From a checkpoint of a small sound classifier.
Model: 6.55M parameters, log mel input, arch vit, norm layernorm, activation gelu, moe expert_choice, num experts 8, patch size [16, 8], layers 8, width 192.
Training: adamw at rate 0.0021, 10100 steps, held-out accuracy 100%.
Data: 39062 training examples, 66.2 epochs.
Rows from block 2 of a small sound classifier, named by matrix and row number. Rows with one number within an expert belong to one neuron, the router's apart. Each number is 500 + 50 x the weight over its row's rms, rounded and kept within 0 to 999. All counts start at 0. Numbers have three digits each. After the name is the row's rms in percent of the matrix's.
Before each expert's rows are labels from the 100 clips, of 14848, where the router gives the expert most weight on average: "responds to" is what is common among them; "lies over" is the class under the peak. Only what is clearly more common there than usual is listed. The data: synthesized solo parts of chorales (CocoChorales). In brackets: how many of the 100, against the usual share in percent.
# router: router (model.blocks.2.mlp.router.weight, 8x192), inputs 96-143
# up: expert up (model.blocks.2.mlp.up, 8x192x192), inputs 96-143
# down: expert down (model.blocks.2.mlp.down, 8x192x192, transposed), outputs 96-143

# expert 7
responds to: trumpet (98 vs 8.4); note G5 (58 vs 6.4); note G#5 (52 vs 3.8); note F5 (34 vs 8.1)
lies over: G5 (42 vs 2)
router.7 104:479430617582541630496488540517577559474466511592513487500523571437539544519528500532451450431460471544459543509624362520594423523587553441512569
up.16 096:461461482545514537598465526484421556566506416465451501525486484499468420463383462520468557446477475446505401467506451538481466513492470470417496
down.16 092:592434439495484457505549485464454468570481488533531581498440631492509553452457481539531497605437554556514459528476442542455456464427455485521513
up.17 104:444470512479458492522540472442411537534542455525386538512491504487516473480430543493472557561426425527429543561454487463553448556389447481511554
down.17 107:481576521487553408458510481499461435486504490426458554475517450444526426521486469516522480511556473577496590460484447467446482511434572599502410
up.18 114:409474496587462493569420444486425585581520513532471500475467475533497463501482498494528499465473502532443543534482485568510570519470486459478484
down.18 128:519378521468460529548588585523584439435480490490498534588525426508614554546541510521528539499439609517480454566544500548478524539410515523570492
up.19 097:537393513556450567527480440484520501495563545511440525525481559552583604513536532491430519433509423489509525547504392450527569534461541480536548
down.19 092:516445493460487427604450512497387498502465459379472439614521499589597540500442574603534468518453456505530464574476606438475491450485533590519489
up.20 101:394382454455508500508539472519527541496509575429490450510574460507525591603530446499452474445517503491507549471520479387556571509485444541530507
down.20 100:491502568460523493524564553474439535464434570417575555513442418517588541536517512480611504485488450573543488509489513492524515555448590539501507
up.21 120:452376490480440534544564430515531470460518535459468531504543556546569664613554480486458524426521517501509539428485446387535515522476494474505540
down.21 116:484481561553468514605531541485406530435520437401539502532538472533589521471485596557535484477464509503508429599472549465561513521378484544526517
up.22 089:526458453523516492552539515459502541459531432482520539493519462504515491565449442500469404465429479509544476486507448356569462413508515443454600
down.22 082:529509420515387496476477465491544554565507506476501483456434542573545456590505570469569463448556501554519546432511503513502481392541539558527530
up.23 102:531461507438471508515391463559578549444574461528451509519612515533459587457517469505376553482446431476509521435425465487526382493520442467557635
down.23 101:501530520515417427526502526545508358538481483531493539474595568454513524412455496557568473459595409431526535431413460420546589488478589465485457
up.24 107:591490423463530535577538463531514402426429496499530539562575513505477519497486425489476581470563580389516387435484463513488451396562552538500521
down.24 112:522506474397518505414586497525538419458469455524451621485627551392513532502539529466484544511563503467553557527502430530486458594513559425521499
up.25 097:555420492463423524505472427524565416447555549532501451564512507541556588541598472496422569450403479486617546531518484368585575531479450449519578
down.25 092:425489440518460471592455508473391543513464451494548427504444549591534552476460571522572427498511464512546509536516570449511552450458532522490548
up.26 106:426474499473490515445538468455470534555577570469476537427489528517529503604502514492590542530555441549573469382470540476461559492437503564425497
down.26 109:498541516421562403455615590513489552440441537503611576467531436484509489588496445470551453512504417512472471496436484528591419520511479562489537
up.27 095:450547458661491475473515530501511459521521465444362418494487508506525416610524472450514529440449614512534490508542553515411517498524446476467426
down.27 096:409507501419467459532495445466494531555489469518545524405502468482416462515488461459597487552535481509574551474465477514402499467481421496491456
up.28 106:587545422496527494486466550481539391461413477382563525490585484413436437535439507494384548496457540399422499418459466493493502435495496481530399
down.28 113:510428491486486495455468535495588472473497504394433488526486544493565483530484570610483584471456508464501505530542602464480537516549521501577541
up.29 097:429502554530493496526556468427458528561494533512472444395518534517485471502526398446523517480554420458510435444486531563505542453526496563406484
down.29 100:540558469580504441536483539506487560534447494569641539502444510621436463516421541491506444549498494461446417477509547548547472460601487530487508
up.30 097:487557496594424465561529537444513499586564545507468413405462553446406478432412420485628472527564481530447425477454559556509470405468496503467445
down.30 094:562564464497507506489516528468515506599426509599600521462536500494502510486407418467546537549461562461483411571354435533542481410447457440488551
up.31 105:439349482444473539539508457502513481428521544442513522570551512525546677630535474495422522452488513505515553486521484382555549498491480477511524
down.31 104:505488604545465516552486557492434534460512456394559468541467437540575521519515571546623452473420482496540416521485545447543504501438502550522528
up.32 090:451383497512486417500453531482513573464496467460463425499545538375441430488514513484495481503496509564551479446467567371613425485514503433592486
down.32 082:574593464639426482583553499520405512523487424533586460468422574518424518462451466509496524538427496444519508429468473473490452470473482563422458
up.33 091:554416510421437492479506431564588496426519468468470490561583498468514512534516499540504539412518508433547496442420510541552403456526526470515643
down.33 089:432520452476451501473491498513534383475466540498485588494649604470483498481521547560504495435586518422526541508475445470459601549532565431481467
up.34 099:479481477456508464525469508455404501560534505530475554597458499566527512410405499588525554461458441420518415518516476605379487530456452587415542
down.34 099:525427395480521384491537520489433547535480501583515574542484474634504434490470505532460484575409509496476484536514528493443475513483469535464528
up.35 111:425517484466496455438534476596515538452554536475485461536495425439528483572521448500480470482528570517501521524551564521408562525498440542506512
down.35 114:367507563418489513549517487483469565428564479425482464526456504482487503508499528459527455494528443549536557444438479452509453532556487502474518
up.36 083:471506307454459475464575404545473512497455372382528582607568439466478558445511486524514461419497459451508446441473599461513475501430475498438532
down.36 069:512514483573486415593453521469415507533536515494447557439507511482550515599573532508476524446520518463444539525554492445427523489517519437455485
up.37 106:446518428447523477537508495442469475474582537501558390579528418498521507491431414426563495546550533422519355474482515429401543484485401547511509
down.37 111:419529529378501473480452450540546486468533553327484469533459485444485514530486516496504521540529472541505523490528593430456482537578452621573449
up.38 103:544554492565480468488487397499363432504481484539422476457497549445428557484490443511482488521521513598419550463471507523538483483417473493525469
down.38 100:563484509542482534469518562601473488424484427509479436602523525464420519457492504644491487600520524559443582496530583466534560427425469505465476
up.39 101:498485537552532542552610459416466494504516394481529562481516522508519470549446506506544448468519521547516479530440471440541473472491470456436524
down.39 104:435485386527441575482441430542602583549567527539597474464504484599534492579500527520555514446573611530484457504492547586453524419488462498514517
up.40 093:574422526524447544574430459528576615396573508551537441469486384441485466476504442515525476488435491533577479515510460492550424437578565468573641
down.40 093:483530430609410560524511425512503430567525464556485538487558583451472456455453527467490495462497523376514513505436432482488566491436539443511493
up.41 093:406448487498507564450535459395436503509500509512551558512504462488550659471495515501409558577456406513488487652513441483568497468386464486501528
down.41 087:495525479502480479445590518512494480510592554482494544479529412459565409518472445513548505497539412556481484496430495391508515507494549499478536
up.42 085:602533486574462515462449343524465516428424418491468546523494468500441559530514544496518545584457511517476561508405469480548456443500476438571532
down.42 073:566545540485514534397525484547472550556503469534483436557452611472533451499481527634536525558432422457451490532503493449531520576481512567479476
up.43 113:385426518566473429461542530494475546510487522343478512464428496449546493646523469484496467453484517546494533530529462456537530518412492490461507
down.43 116:474507566425546425477592519517468559475478525451524580493513443472528502540488456471616425455539415589493545458419470515463456541473588523453491
up.44 111:388436508540438373408524500554459561461466549365490497520450467465551515605541447478475470456465461533470543521537500478522490523419483519453489
down.44 115:471508558431576451508547541522433514458479502457543561485459441503487467563514486449561447505509425575474564429452439453459481542513578495420483

# expert 0
responds to: clarinet (100 vs 8.8); note E4 (61 vs 8.6); note F4 (58 vs 9)
lies over: E4 (53 vs 2.5); F4 (30 vs 2.8)
router.0 086:448529455460474460554518439511490576546449477434481456512463505542433538511524488442471478452483465474466555528580565565545519486431448511540452
up.16 084:557506540449475450546508505479556530555477536573515583492523389458507420592458505527508403504554520532484538422477492475481458534491511604531418
down.16 077:579531514463477516585481498557450420497470551512584524553470416440473487478436562584513498531512491516508551483563374472434552562443566539526462
up.17 099:524466541582481462575439604574494449444495457504463433596477526487481439456504521508427467456506590408469459545473519555508574527558461467546456
down.17 098:518503543431547486490539544551454384535487550497503523522494565415402436501459507494537487583491429564491573544479434527483457470517471486501484
up.18 102:550453561564518576568541523459469448515477311519512482485515592499481470520516515545472526502462535504515460509546492474454543420560540454444479
down.18 105:540541595550577518550492553588513402545519583474551524490488510608514483422471511482516548533440528518538496485538481393469450477473427555510460
up.19 101:531661547520506510571434548464470519595576507548456467560414421529499441448494569515528503485441449453479484451574493512556502593510433489538486
down.19 100:511429455508428568484491481577595455433511498451419443598513521474507543483528551509424534466495501476561527496589521499461578521498494420597523
up.20 096:582406497409484530589482498542465487462485478467604532516493486506489474577450504486495479512506453515507463424519503591477468539583591544540479
down.20 097:444511519517428498488493442560526459475540526480515509472526466498526481451427461599460648498461529489471465497544536469504535567385448455607559
up.21 077:586468452527509501538550489553521535441468430455472477553565562523496501538569475511519413498543485525534461466506538417433300331517511484488462
down.21 078:361546517424567430470470512428505371567472567477442536494487506495469500511478541460453481475513447555608582536502475559560526585470429523547544
up.22 113:513513562485454511533445529428475527502517456460460549524562550529482429495435513464469435469442392556465473521511412554518439476457550500525558
down.22 118:427450503424454446405512440465478588477513400486471580525621505481492556578506501475414502457500438443490438517506502522528484549494462444489576
up.23 102:497504420469509486486493433566447463515437565601619525544515493510491586499544475499523468579566581617549486434419499555498545471463546518465523
down.23 104:551528442542497531450475422492485558520629512530548479476495565588490531451410530558539520547368547430447458566430515453478412517486429514576540
up.24 088:464418542504562476501583506408503495540495343436479525570532481468462493474515451507542393564440458492573530564508493457541412462521523523494557
down.24 093:443456442430452456438572471523604556519493484546479517596522459524507632506582473513555528447583439596550567476480592494512577538492559508544604
up.25 100:630464535530473552546583477575521463474468431521515512550510546498438450520533459431565415513577515519502491505451548452489397389499567521503518
down.25 098:456524489432470442528498521543564365559455550501511474526436503491388549501485468436508409487544423538539579561483573512521517607464514548530519
up.26 097:625464509500494512483526492532452434442456486482529604547519430471455464551550536558437563515495470559439518460502540433465406543556570525532462
down.26 098:560550503469465501569459452540548417499473505517562506513541441497474509437374501593491533582489476529524577508492476442463532562360529535562522
up.27 109:476487563528457502528547466541566542496565570562437446488473471531514508518432521422490434404550514476590601453482515543498562563532479463449563
down.27 114:533448544465494480507551537516588411487509552539553457520457498431562566465525480534559613501469460570576550541508496543508502523475469474518551
up.28 124:496413577497499493477501490594526486519536486478552448533545445584572433581488471564466629389412491482501549480510477520476518522572479491484530
down.28 136:627514461516495481483524536600540569419522505530567480507547421473548502475489464544510512496483498468443523504478466492469540395559507509512507
up.29 103:505464492490507505524497587476511535497555476516484591548559400410540503600449513440458444497496549556443481418511386493515414507460445448489548
down.29 109:492509456548463508475533487460502488582539402507419621553535580500499402607490548515412446489462529468426431492566466533498488520455460499504440
up.30 104:489516502535461544493486525496602487560563559560458462405523597533604512557464501439509486491541562505539527440518438599452531531532496522481450
down.30 109:508458536563515566560566535468522493512464508485529494469448508483537508502577552542537567508465577537558489544581489500405556479424629501494482
up.31 101:522522455484476508523486557588472448420446509439537532642366463514511650516549566526617537545530518498470483494415474467496410496446506509610503
down.31 100:492478469520493567478510472564504442454573484470576489568522407510431522413389483624497538560459538488464448516574529503466538496447437492574493
up.32 072:533461586507492508537451540473442481509488522582571531479524450565549522463449567446483475496517484507533478401577461540446429429464534506509457
down.32 062:455453523542401572600455445486509516487527451520523381515476534543474530477416557541495519507455564511510494545553535407539550539500451421552570
up.33 106:588498503547485528561539492519562394450484477485545487532545515546479499591587495419478451480600573532555536441505467448368424401482576456459459
down.33 109:443509580471567398553518553467509359493458558444480553530426501448486508511441548495572500484570403561521603544485492557540511574429557551489489
up.34 102:496524488515420470530575519537535507532550459408429588532516492419475610604435402481468509488474577486514396516495516484491476410440505498469520
down.34 111:424589626541495531540539388458484493537575479483451522394543556480462457474451508395531536435468503529570472470416548435482388510544443547453434
up.35 090:584519535576512478537527502497463500500531463597368440535492506456483403362535515552489480503489453493483526510454565536543534546480446445434559
down.35 086:580506482525494485493479544549567439525434517505404441535452564477438528483491489479527506519465544516553552567563535549448587554453459470502471
up.36 107:504538517559477594464505524505579527442512462518522574432468491388463454449519505423614473433532486476559453496549530514537437387574579562503482
down.36 105:406492538399504411456577414479520510519489523511490592459540407399530545556443465495497512511586406520515569481459467449477488525429521497481528
up.37 103:490519429479455472448506485501490363517491558508443540528463536506578527506513512477454522517515631531515404437403482469506498480465480512552548
down.37 104:503527426475529417533539452501417530556469508499526636489442410564519528493462468549501555552545536463511395500450525628482482456434499479445547
up.38 096:404469525518500546485408489571487554469523575455507461505507435572513557525516519490496545584570501534468512506532492514516430514518461468472534
down.38 094:518559465553535500419503583594601494435527604481560508500526389421544412600503443516460511491507528410413432428581449575459599530480550527451384
up.39 085:482480466546446514504505496536535432488508512489470497519529487502549443447386446458471531359632562526522506448459457548452521474510465455430537
down.39 088:474487498402524386502548485524482519530478520560494595456506361499586500545474424556493571520587449520518503441430465583493462489500487443460594
up.40 110:462567548596538567564501490412457406548480364416451543453469551488575518417452468549506574449455471460532480555498487533466512412506461444483454
down.40 110:523555578593481526582574461513522526511582490537548533413488531567511565426478458490486618495468542451567451460469508432473439486528525483438616
up.41 098:561533526485423577555532445496506489496420482601471496493461606496532486559510567486546531473411496492596423486488453564455413544567622509468512
down.41 102:539504483467456432432444443526492519508465507460474542574514486524498529476451589519440569466469404503556544537561520468442464628492454458554561
up.42 099:458435446462530519466486537499560542445513522540563472458521472497482565592535455499616405464577567513546493498428556459518580428544490637501475
down.42 099:443499541479576499536530388457515422534538481589442527445591484438503541455409545511541558507507526500537458484434483533497465502588511600446447
up.43 097:486472435567447477468490501535487394484485490483423463567542549467536546479493501502414516428588646478525441390518442501444451503496507499528554
down.43 098:538501416413569401523499487517412523536449527483559620487442416548523536482451496548534517509552439467465392495475466575451497462482487433422532
up.44 098:626406506483465509533595481539459447518401502548531553571464524440410506535570437512603447584579507594536511465407547482495380468476612565534511
down.44 097:475506450466434454562519486530575380575457561503540483457372538537427565472406457529567485533503477551530529491485535538504539599409522538550528

# expert 3
responds to: violin (95 vs 14.1); note E5 (76 vs 8); note F#5 (42 vs 7.3); note F5 (35 vs 8.1)
lies over: E5 (34 vs 2.5)
router.3 107:591497440446493480467474561503529443520564494572543406488586465459514457468525452456474578507438603502479431494473473544491532376549528546466474
up.16 089:533522486529451530464435540484583440478551410486307491540535506495509435520537473571466521360450552515484442471487505566489543546545461515551426
down.16 089:516453451514452501459523555461479522434540503490592550499545386534482458502584454489446504503440489514485455626471553603476523593435489541504470
up.17 108:464501456448458534468501434520548497518356459409518566507532540368480572468486448493476528567543530556551566541452480508521460483480520481407579
down.17 106:371517548389468489464532478526550531463475531495522481629482436451442543426370538442418514537545433548502553498509513456445459540503418549535561
up.18 089:476454542625525578539452544508447462491514454486491501625518424490474510496469593514481405447495537424553369503521418516505532482462556413535504
down.18 086:444515495503492479527447539422468483493504499421621490557477458633539522530559559525508474503437536491576445580476524591526568593473530550557482
up.19 096:473451484618514574558442514586477541447490503511537519566509446444450500505422562450494399469492538433543442502526539486477547476508610348528537
down.19 093:438557514497439545573452467468513598490548515402543462464408494602530504433488578501558490441473544486522409536559574569489561615428515532566508
up.20 108:456465530452438445595508435553338574576523474450518448489550482521444494441401442540602515565555506550528513475532510471440486439465588545440441
down.20 111:481393460524447507499513469488387553511576458490432454503513568458545521542479413601481612618458461476451501511439511511446523438431423464436437
up.21 087:497397460486530485441451419511383539515523534516523510562496432520560505445550526575526492477465431453540517504587425370568552533429496469511572
down.21 080:504451463584473475594459477492488532414516530485536453506422511548585522470529522441451535410468517360514374560547591573554586514534516498469495
up.22 100:498447434479492539448428453444488570469592536482519502580443461505559520420508484545516513617458485493472482472566453417524495660384475444585557
down.22 098:505527432451550458583449475544484556445445573431532589488416501516529557446524528440554557451529474457508471481530592539626543468414543493453525
up.23 106:530458475496375534534486486553556584512544377480520501575543574534497510537441517534480509492500470468406477414496506428481520426530566424531480
down.23 106:490489434530443559521527444550503593561528487487393551459468522530476606463473513506549596401438459455500489519560576499518463499451434433467496
up.24 112:541495434541532470483489554340471554486551442430526493526443418486484459417486523548543425554462520486428500585585399526487483595406524440589469
down.24 111:487560541474585439547453544509500532471452496484554537478436511549488476439533539495576445464597424488465530471512516523586468498432608574496452
up.25 093:508480565446425444600479522550508562485467593509530433448448464489403520549501447435594478497492545533548545459461567503519422494538538456497509
down.25 096:444444542564459478560475555535428507487602485420488497555489468438582506480525567463548492581481458533470505477375449455449544516451508535483538
up.26 088:534500620484381482666501476496489618442486531514442488459418493468400558548464528531628442510443500483483553507457551530506423517515552435479534
down.26 081:519458615570460524481464564570417486492482438424440528564515480354538552483546599518510496562509379540442605424452430465431490489482533460469507
up.27 097:493482470462518464405514475459427431483447632483547617474471463516514494474538512566579531487490433505537548439545488445484442652423456533450436
down.27 092:486588472459477480483483452498482498467474499402448598510462464521486561516482570502529580454486448453552381456521492582549496521477512435455521
up.28 116:564511450526551524484530549489456494466502514419480609520498493505474517506481495508541441512513495542533477442581373502541500575462492479540494
down.28 123:516559565531534462583513482551442504515481471403538518494417541544481527438522560497537525535421429387496467462464498452496456526444538465530499
up.29 118:503536568560522568541509457586491506449499438436436502468473509453408473540497544471574476453476496532519525510494438496513460505513575483445469
down.29 128:533534546452479567550508517510530510475579442534453442476542539493382436460442441544492480538546427526470562478476475447502439477599485468500550
up.30 096:482492513501495481444475511507587630468546476561496528459545478484523509486482465530459553449497457572435583466524526480444548507479476553391534
down.30 095:502566458469450537429597484541531560482515516575482567382567409508445442523515444493466570507502524539456459562556514615484535490514474508503496
up.31 110:494532579600476471516501490534457492461528450484443483576480509520498502489491572457500526454528495530428602548550513438522526448483447511565407
down.31 110:576430511472482551509583538604489408523469439502430532539535511354449481551520419494460533540502400579470628435478402453422513444560474470456486
up.32 108:540577522497492541557440495542408459467475436426482524558480521429438420552516524494476516544512462522452523474480392466574412524493524494525483
down.32 114:553463486574463564491483528429549477468516531551437461494547551517414490451521503486483471533487591465554487523534466479377522492458557462563441
up.33 111:530496549545452546537580471510535491474531502491463566518498561596482615537468458497603474556517458503487545528499499466515454472453479459533499
down.33 112:443525532544474584601494462572537509561583417424508471503491540580551535532449551530517562477410540480465462420554596462465450473489502465517539
up.34 093:496563483447460435468437477454453427525441589437507560486433461521510477456501514614561478520475444456494475519499463563500404649386422497480447
down.34 091:516570472428451439407497476565455494507459501442465573455435489459474584495468593487501523492509402509489482464471458504512494515470533446497528
up.35 078:502489573549556527417481555514558440455553366470382442541563510451546453524511453491374506414494515481446432451511496554545536462510476527490475
down.35 076:596499447460466513442538486422499505530552551538584588489578381557406455516546443523485551521444543546488471645497524586475516532501440533500491
up.36 098:452527548545500565494469490571525502449484567455416530449536464431443512493476491470542416432620533512579541449471494539477480531488532499412453
down.36 094:490538571483499451478532502508533475522631503481459492519526561487395504445403484531493543530548426549509527480458489469461448492559434506497553
up.37 083:538471521634487570501501555496500490454522391514420490602524425456499437526450536491442427455486561520423468497525408490492511479535517430534493
down.37 079:486445478515439507473508568386503554415501495401504505532577458547529531569540559508487516479390494567497437626484555597494553633478496548484473
up.38 092:539469442478419494517464474525614615487535469520494473569592514475524507550448468577452528459489441512455502420512525493448583500523512531468513
down.38 093:459528417494414519513605488553557582541539496490427558352464469532459511461463491427479556439512493509486436524561584596555541513487524513531486
up.39 094:443455553562438530414575467561532469511566581529477451513530529490547476579538523459459460435638468502541552420607577510462579499564637499526416
down.39 094:391534550580476468525491438494501481569575547487436526468379580563473546533502494564523581471515429518538487430553594530474576558518504531520456
up.40 112:490483584625542591453529567512508557476486511479464492440508517430458486547469485430517423469565497524503520494507490510490490488527563548428408
down.40 111:487574579472511526562551533511553448520538509519443493442465544535452419477477446470534509472570462494494566482517518460557402493614509465455561
up.41 083:571485526514414449598521541449532507475558473534496485462444475505474453544511520541564546618446512507440498511498566510524408571555506404530486
down.41 085:395552495469472544510468528490431503479518491444485570482420546428539528417489529438570471632593434502527565537425473447497525524358519561513578
up.42 120:484471525557397577563641529534573513457549539450458525528574598527534505524529460450601462494551562509574550540471459414438494509475535436482547
down.42 122:392519515554505545542529474600494463491583419499390542508503636495473524520544511468454528527517535523446543421520513464555514472517468450501515
up.43 105:536554445553399474522469463457490620449482505491461467467402433454513517452402569595570518556448537487439463471469542546501498569500526443572462
down.43 108:535540594546538468436494478501361534526543469439551535437487482449449536513479538549535439530519470512497613477442468465475430514377526592481424
up.44 099:524465509585507582529491533611525581486462491484511551571530465380444475486405516431457436520485545541494517507496496525463568468540563450475540
down.44 106:430549478466413479572495516456570547492455562409590520511440449571512516472443525484469542485491493573509417539538588592497572594404480546555586

# expert 4
responds to: note B4 (86 vs 9.2); oboe (70 vs 7.3); note C5 (34 vs 9.9)
lies over: B4 (66 vs 3.1); C5 (30 vs 3.1)
router.4 104:484521556520486462552517487459544431460515526382505549553536547533607464497425454546528524549484534516579429469485504441393505442503507553455453
up.0 101:518494582537565580500540569449527489436513564453597584579452548456543506468527409510477548501481518527506521499522464498538456451483467483397482
down.0 096:493577431448601438440538482534531484530459583564511612541571494400429442566524508470476535503609427554470559492531445514420470583517489538502379
up.1 102:501589571558452556566429542567506495455461458505433419516616451500423430548527501468455458493571405437471582481463452573415507490560603519538443
down.1 098:469416451421527532435472487521475573550384537541462536448550565506420529525582526488537542438555459507521523449550547644501420521486517484426471
up.2 105:407464469537505562518493528629466583478575462502538478582584453462554435441519459494444520435575575441453480450570470531588550542519508522596478
down.2 107:443562609498453493501488552533597427574532455435493462522532516551510514505475508594521504476515555479444510505571568515486607551475439491564547
up.3 110:503467510525423500461555532592567589483574573523437525540539497426444539560431554369542455465457496506513568515428482557458489517552506510557492
down.3 105:521468530356491467499536557514547535515429606511490460493467526473414445526544456496524509558517474466494485477434509589490498489591466510491476
up.4 096:409505483463519482543474534464597424518501483458388414472481495378554561474458517486430436506516552438472447446462451505437483523482430537447429
down.4 095:520537566465582469508445467482492440479560380482572444534479449490509489543486489579462464560507554545507421561515460478576552580478431591552451
up.5 098:474459482483456574428557474548569521403504475442545496470542553463488501490556513451499539397516436494498629510483532414452456473527553519514473
down.5 097:610508508434580492514499531584395549469482494457562496563486435531509444442494536542454475522448401512481512513545528579495451593499493518521464
up.6 093:535525481424464478494468478540595542502452534531488537525501466437463514549437478505526466478431465509498492516387494590498516510530446516498547
down.6 089:463424505484454542536523556440480569457494527513450478496429516537478523584565505450524544571439567462529522497541581548431535527460558458426493
up.7 108:478577493570571551515508505558453515457508497546506425502424480498508487417540462542534499408529501488511498490484516463525560552484429555465535
down.7 114:387448550564411499494523473457544430526459502508443434491502614542575535498538493541493501404510575494491568514525526532509531548518494540550632
up.8 094:411492540577484585652576490462611474486554512454523371398451531440551515482511553459505580459517627427531472464501433479481538449592509531518460
down.8 098:481526517439576465386441522507557508432493463428564442621576446494558542512537553549490499448462560507494386636600524469554540601453481558613483
up.9 116:451440504500489526385497499517527478503565531604471445480571538466482488435444509433552453457512472515514515399412401551520460512556525562465507
down.9 115:495494499397518481412557513514488515470513571476453477460500524456373504446468464415458533504529376524470478480426529558485475546544479495496502
up.10 104:436455495547494493560519500455412544514465509519431454496550500458550466524511500476449451445586569546512488511509451507506526505385401457476529
down.10 106:470495462582388496617518491489476460437450505454468512490498562529475454507526477475535509487588527553542506498491514526465643496472543399482513
up.11 097:511507525481500477483460544508553476425512461495431412562466421483463453574478520454468415535398450492553520483489405549532470462550513490443554
down.11 097:453478483443568473537468540435529598408501514402563520450483401473496417530510419465506518617522571449521487446523533510501572543459402459504488
up.12 093:471487524599564530521568474542588543422513504544524467584524488466496508453493556506522464462543546571476493408507511428551440463472465487525470
down.12 089:379543567531474517431477469531505492478508527509561597507514569562503548545542550504460550501479510544532517503564511531468468561564429505565526
up.13 103:458464490538470432484504489550551465458406417474474480519478487535426569496541447427526522396482519491489446397452557498537434462465510447545451
down.13 097:575450439546531444415530503466496503501482518513515451536428398457505568462530456463464466515434557443464450578490524574493480416426535535495484
up.14 110:640465386514506463447570435542498583470441464450598503531521506476473516546479494501510517513533462653482454459518595522495490446526521583595446
down.14 111:508474473482556480463575445545435569483466586527531595540513414522507490558551446535518531524422480456475523512494491563555518563540543517529517
up.15 094:564524499578466557501455533525473512403567494468424464527449443528444542570512507423503440514490499546519447499510424542468545450414503544535520
down.15 090:523497477498486450476520522546560545558509466450443515524542393519434542515471462544535524525412601439457475463542527577516510593468380529576542
up.16 100:527476545546519431505544558507432552452486541550405476469532424537597430451577524462490441366594436501522577521585544516519500536443489498562515
down.16 108:486560464563441512611447500494453466509514415435471493500446648623489514417507536535496478450520561497470517464533508521480562470533546424535452
up.17 100:456442361454515506461489461474511513470449531463518515492498472514517544481495490476500571443505485483442447506550523482523437538429410514571459
down.17 094:472545503467578488499444531576475568586494449474494466546543545571461564448498473527467458601524563445377503507503490496507437378535467461519522
up.18 087:483425468511451475508572481566524499456370426432528496537481542493436574488573422454501575411444524507457433446443545511490452439468509481566535
down.18 092:518470391495514452427528474414477535543466576503517516519415412429518579460538460487471507574506543433445478575447542566478477464435483495496540
up.19 098:499531519536575458554527512533516505534517455522525429495487509498448486466475432520581495400500502511533538564512482479526545520493365483458536
down.19 098:405488557509463515559455554470550449543438548442523514478526563559474522491513521529535500438513544592558545524561595497483542572514504559594576
up.20 094:558403512512506479485572517554604592393523550456534485558579578422446487551473502462428570493504455519484593547387543512472473500576490484418530
down.20 088:560506458504411468500532449551447513546565507508490522560451501521452515584519497487548555593487412548460491442472482497549481504501482564608593
up.21 103:457435444413504492444444517475567593460434594563524541491534529546436498515473503475533521439412531487462582579464595558505432539521460471519448
down.21 110:447497457442548556486474538497523514501550554451559550512495523494505464525507591558514519500496574439411532558440508534485465541506479497452424
up.22 106:455387540509487460504586469515535569404442478482466509515485479464464512637567478572478495464481541493495645558448569519533564476519490495522467
down.22 108:542521472460450524485501454481505438512499515449578512482494543451519558446467547477461548496502538551516496543554561580485553546363569535567444
up.23 086:580537477529407567563496464492499455514519471499547440560393493504509541488502463511489507476539504437508454508456483609494583505498575560608602
down.23 084:548478452538557542412477537457550628375545519510539479525497465449464555548565496463494485534481561449445457583473590403548563478482505520566482
up.24 097:441457549482395563480406457478512491478530544447483484482519460508603482497504493509476336432483479556612554397607409518515469614499550491495616
down.24 100:515495517525496393474494486474514552551538490539466545472416496410478489543462529587536532573453577370489520437424539428521510455467526519515454
up.25 099:528555564544461482493487490612512519437635491528477449477448492515568430497453585498530476521501428450413505391453466564541371474583595482443513
down.25 100:516588533416508435441512440501518444494443474551475518455481422426472471571527454402455524511512441595508528466498476492536411504559471494526588
up.26 109:452465512494587634502539563453590517465554516473504558492469520427537505563508452352546456531520540567522459455527434477492478413529477478402506
down.26 111:506607457370553437422516464560493505524413466548507521478562467436432461547489484459483513552500469543445524572568499457501420514498420512470463
up.27 086:536485517547519526505566606593529543439575452456541473588509469392408527532444472463543595550473510487415491496377485502473482475492428485534507
down.27 085:548496494523384430497547499543530551505553466421490535536383511543461534579551466515574580605434461505453525458408527536494493543515488529620521
up.28 105:409509501552493494452537485480507517451548593593456518460491500542561502430552520488522480441520483496473523468526521530477430530519452583514493
down.28 107:392550487453491434511488470491476550440451550424411513482431549506426434462515534470474497473576476526430580435476538466504462537566448454519490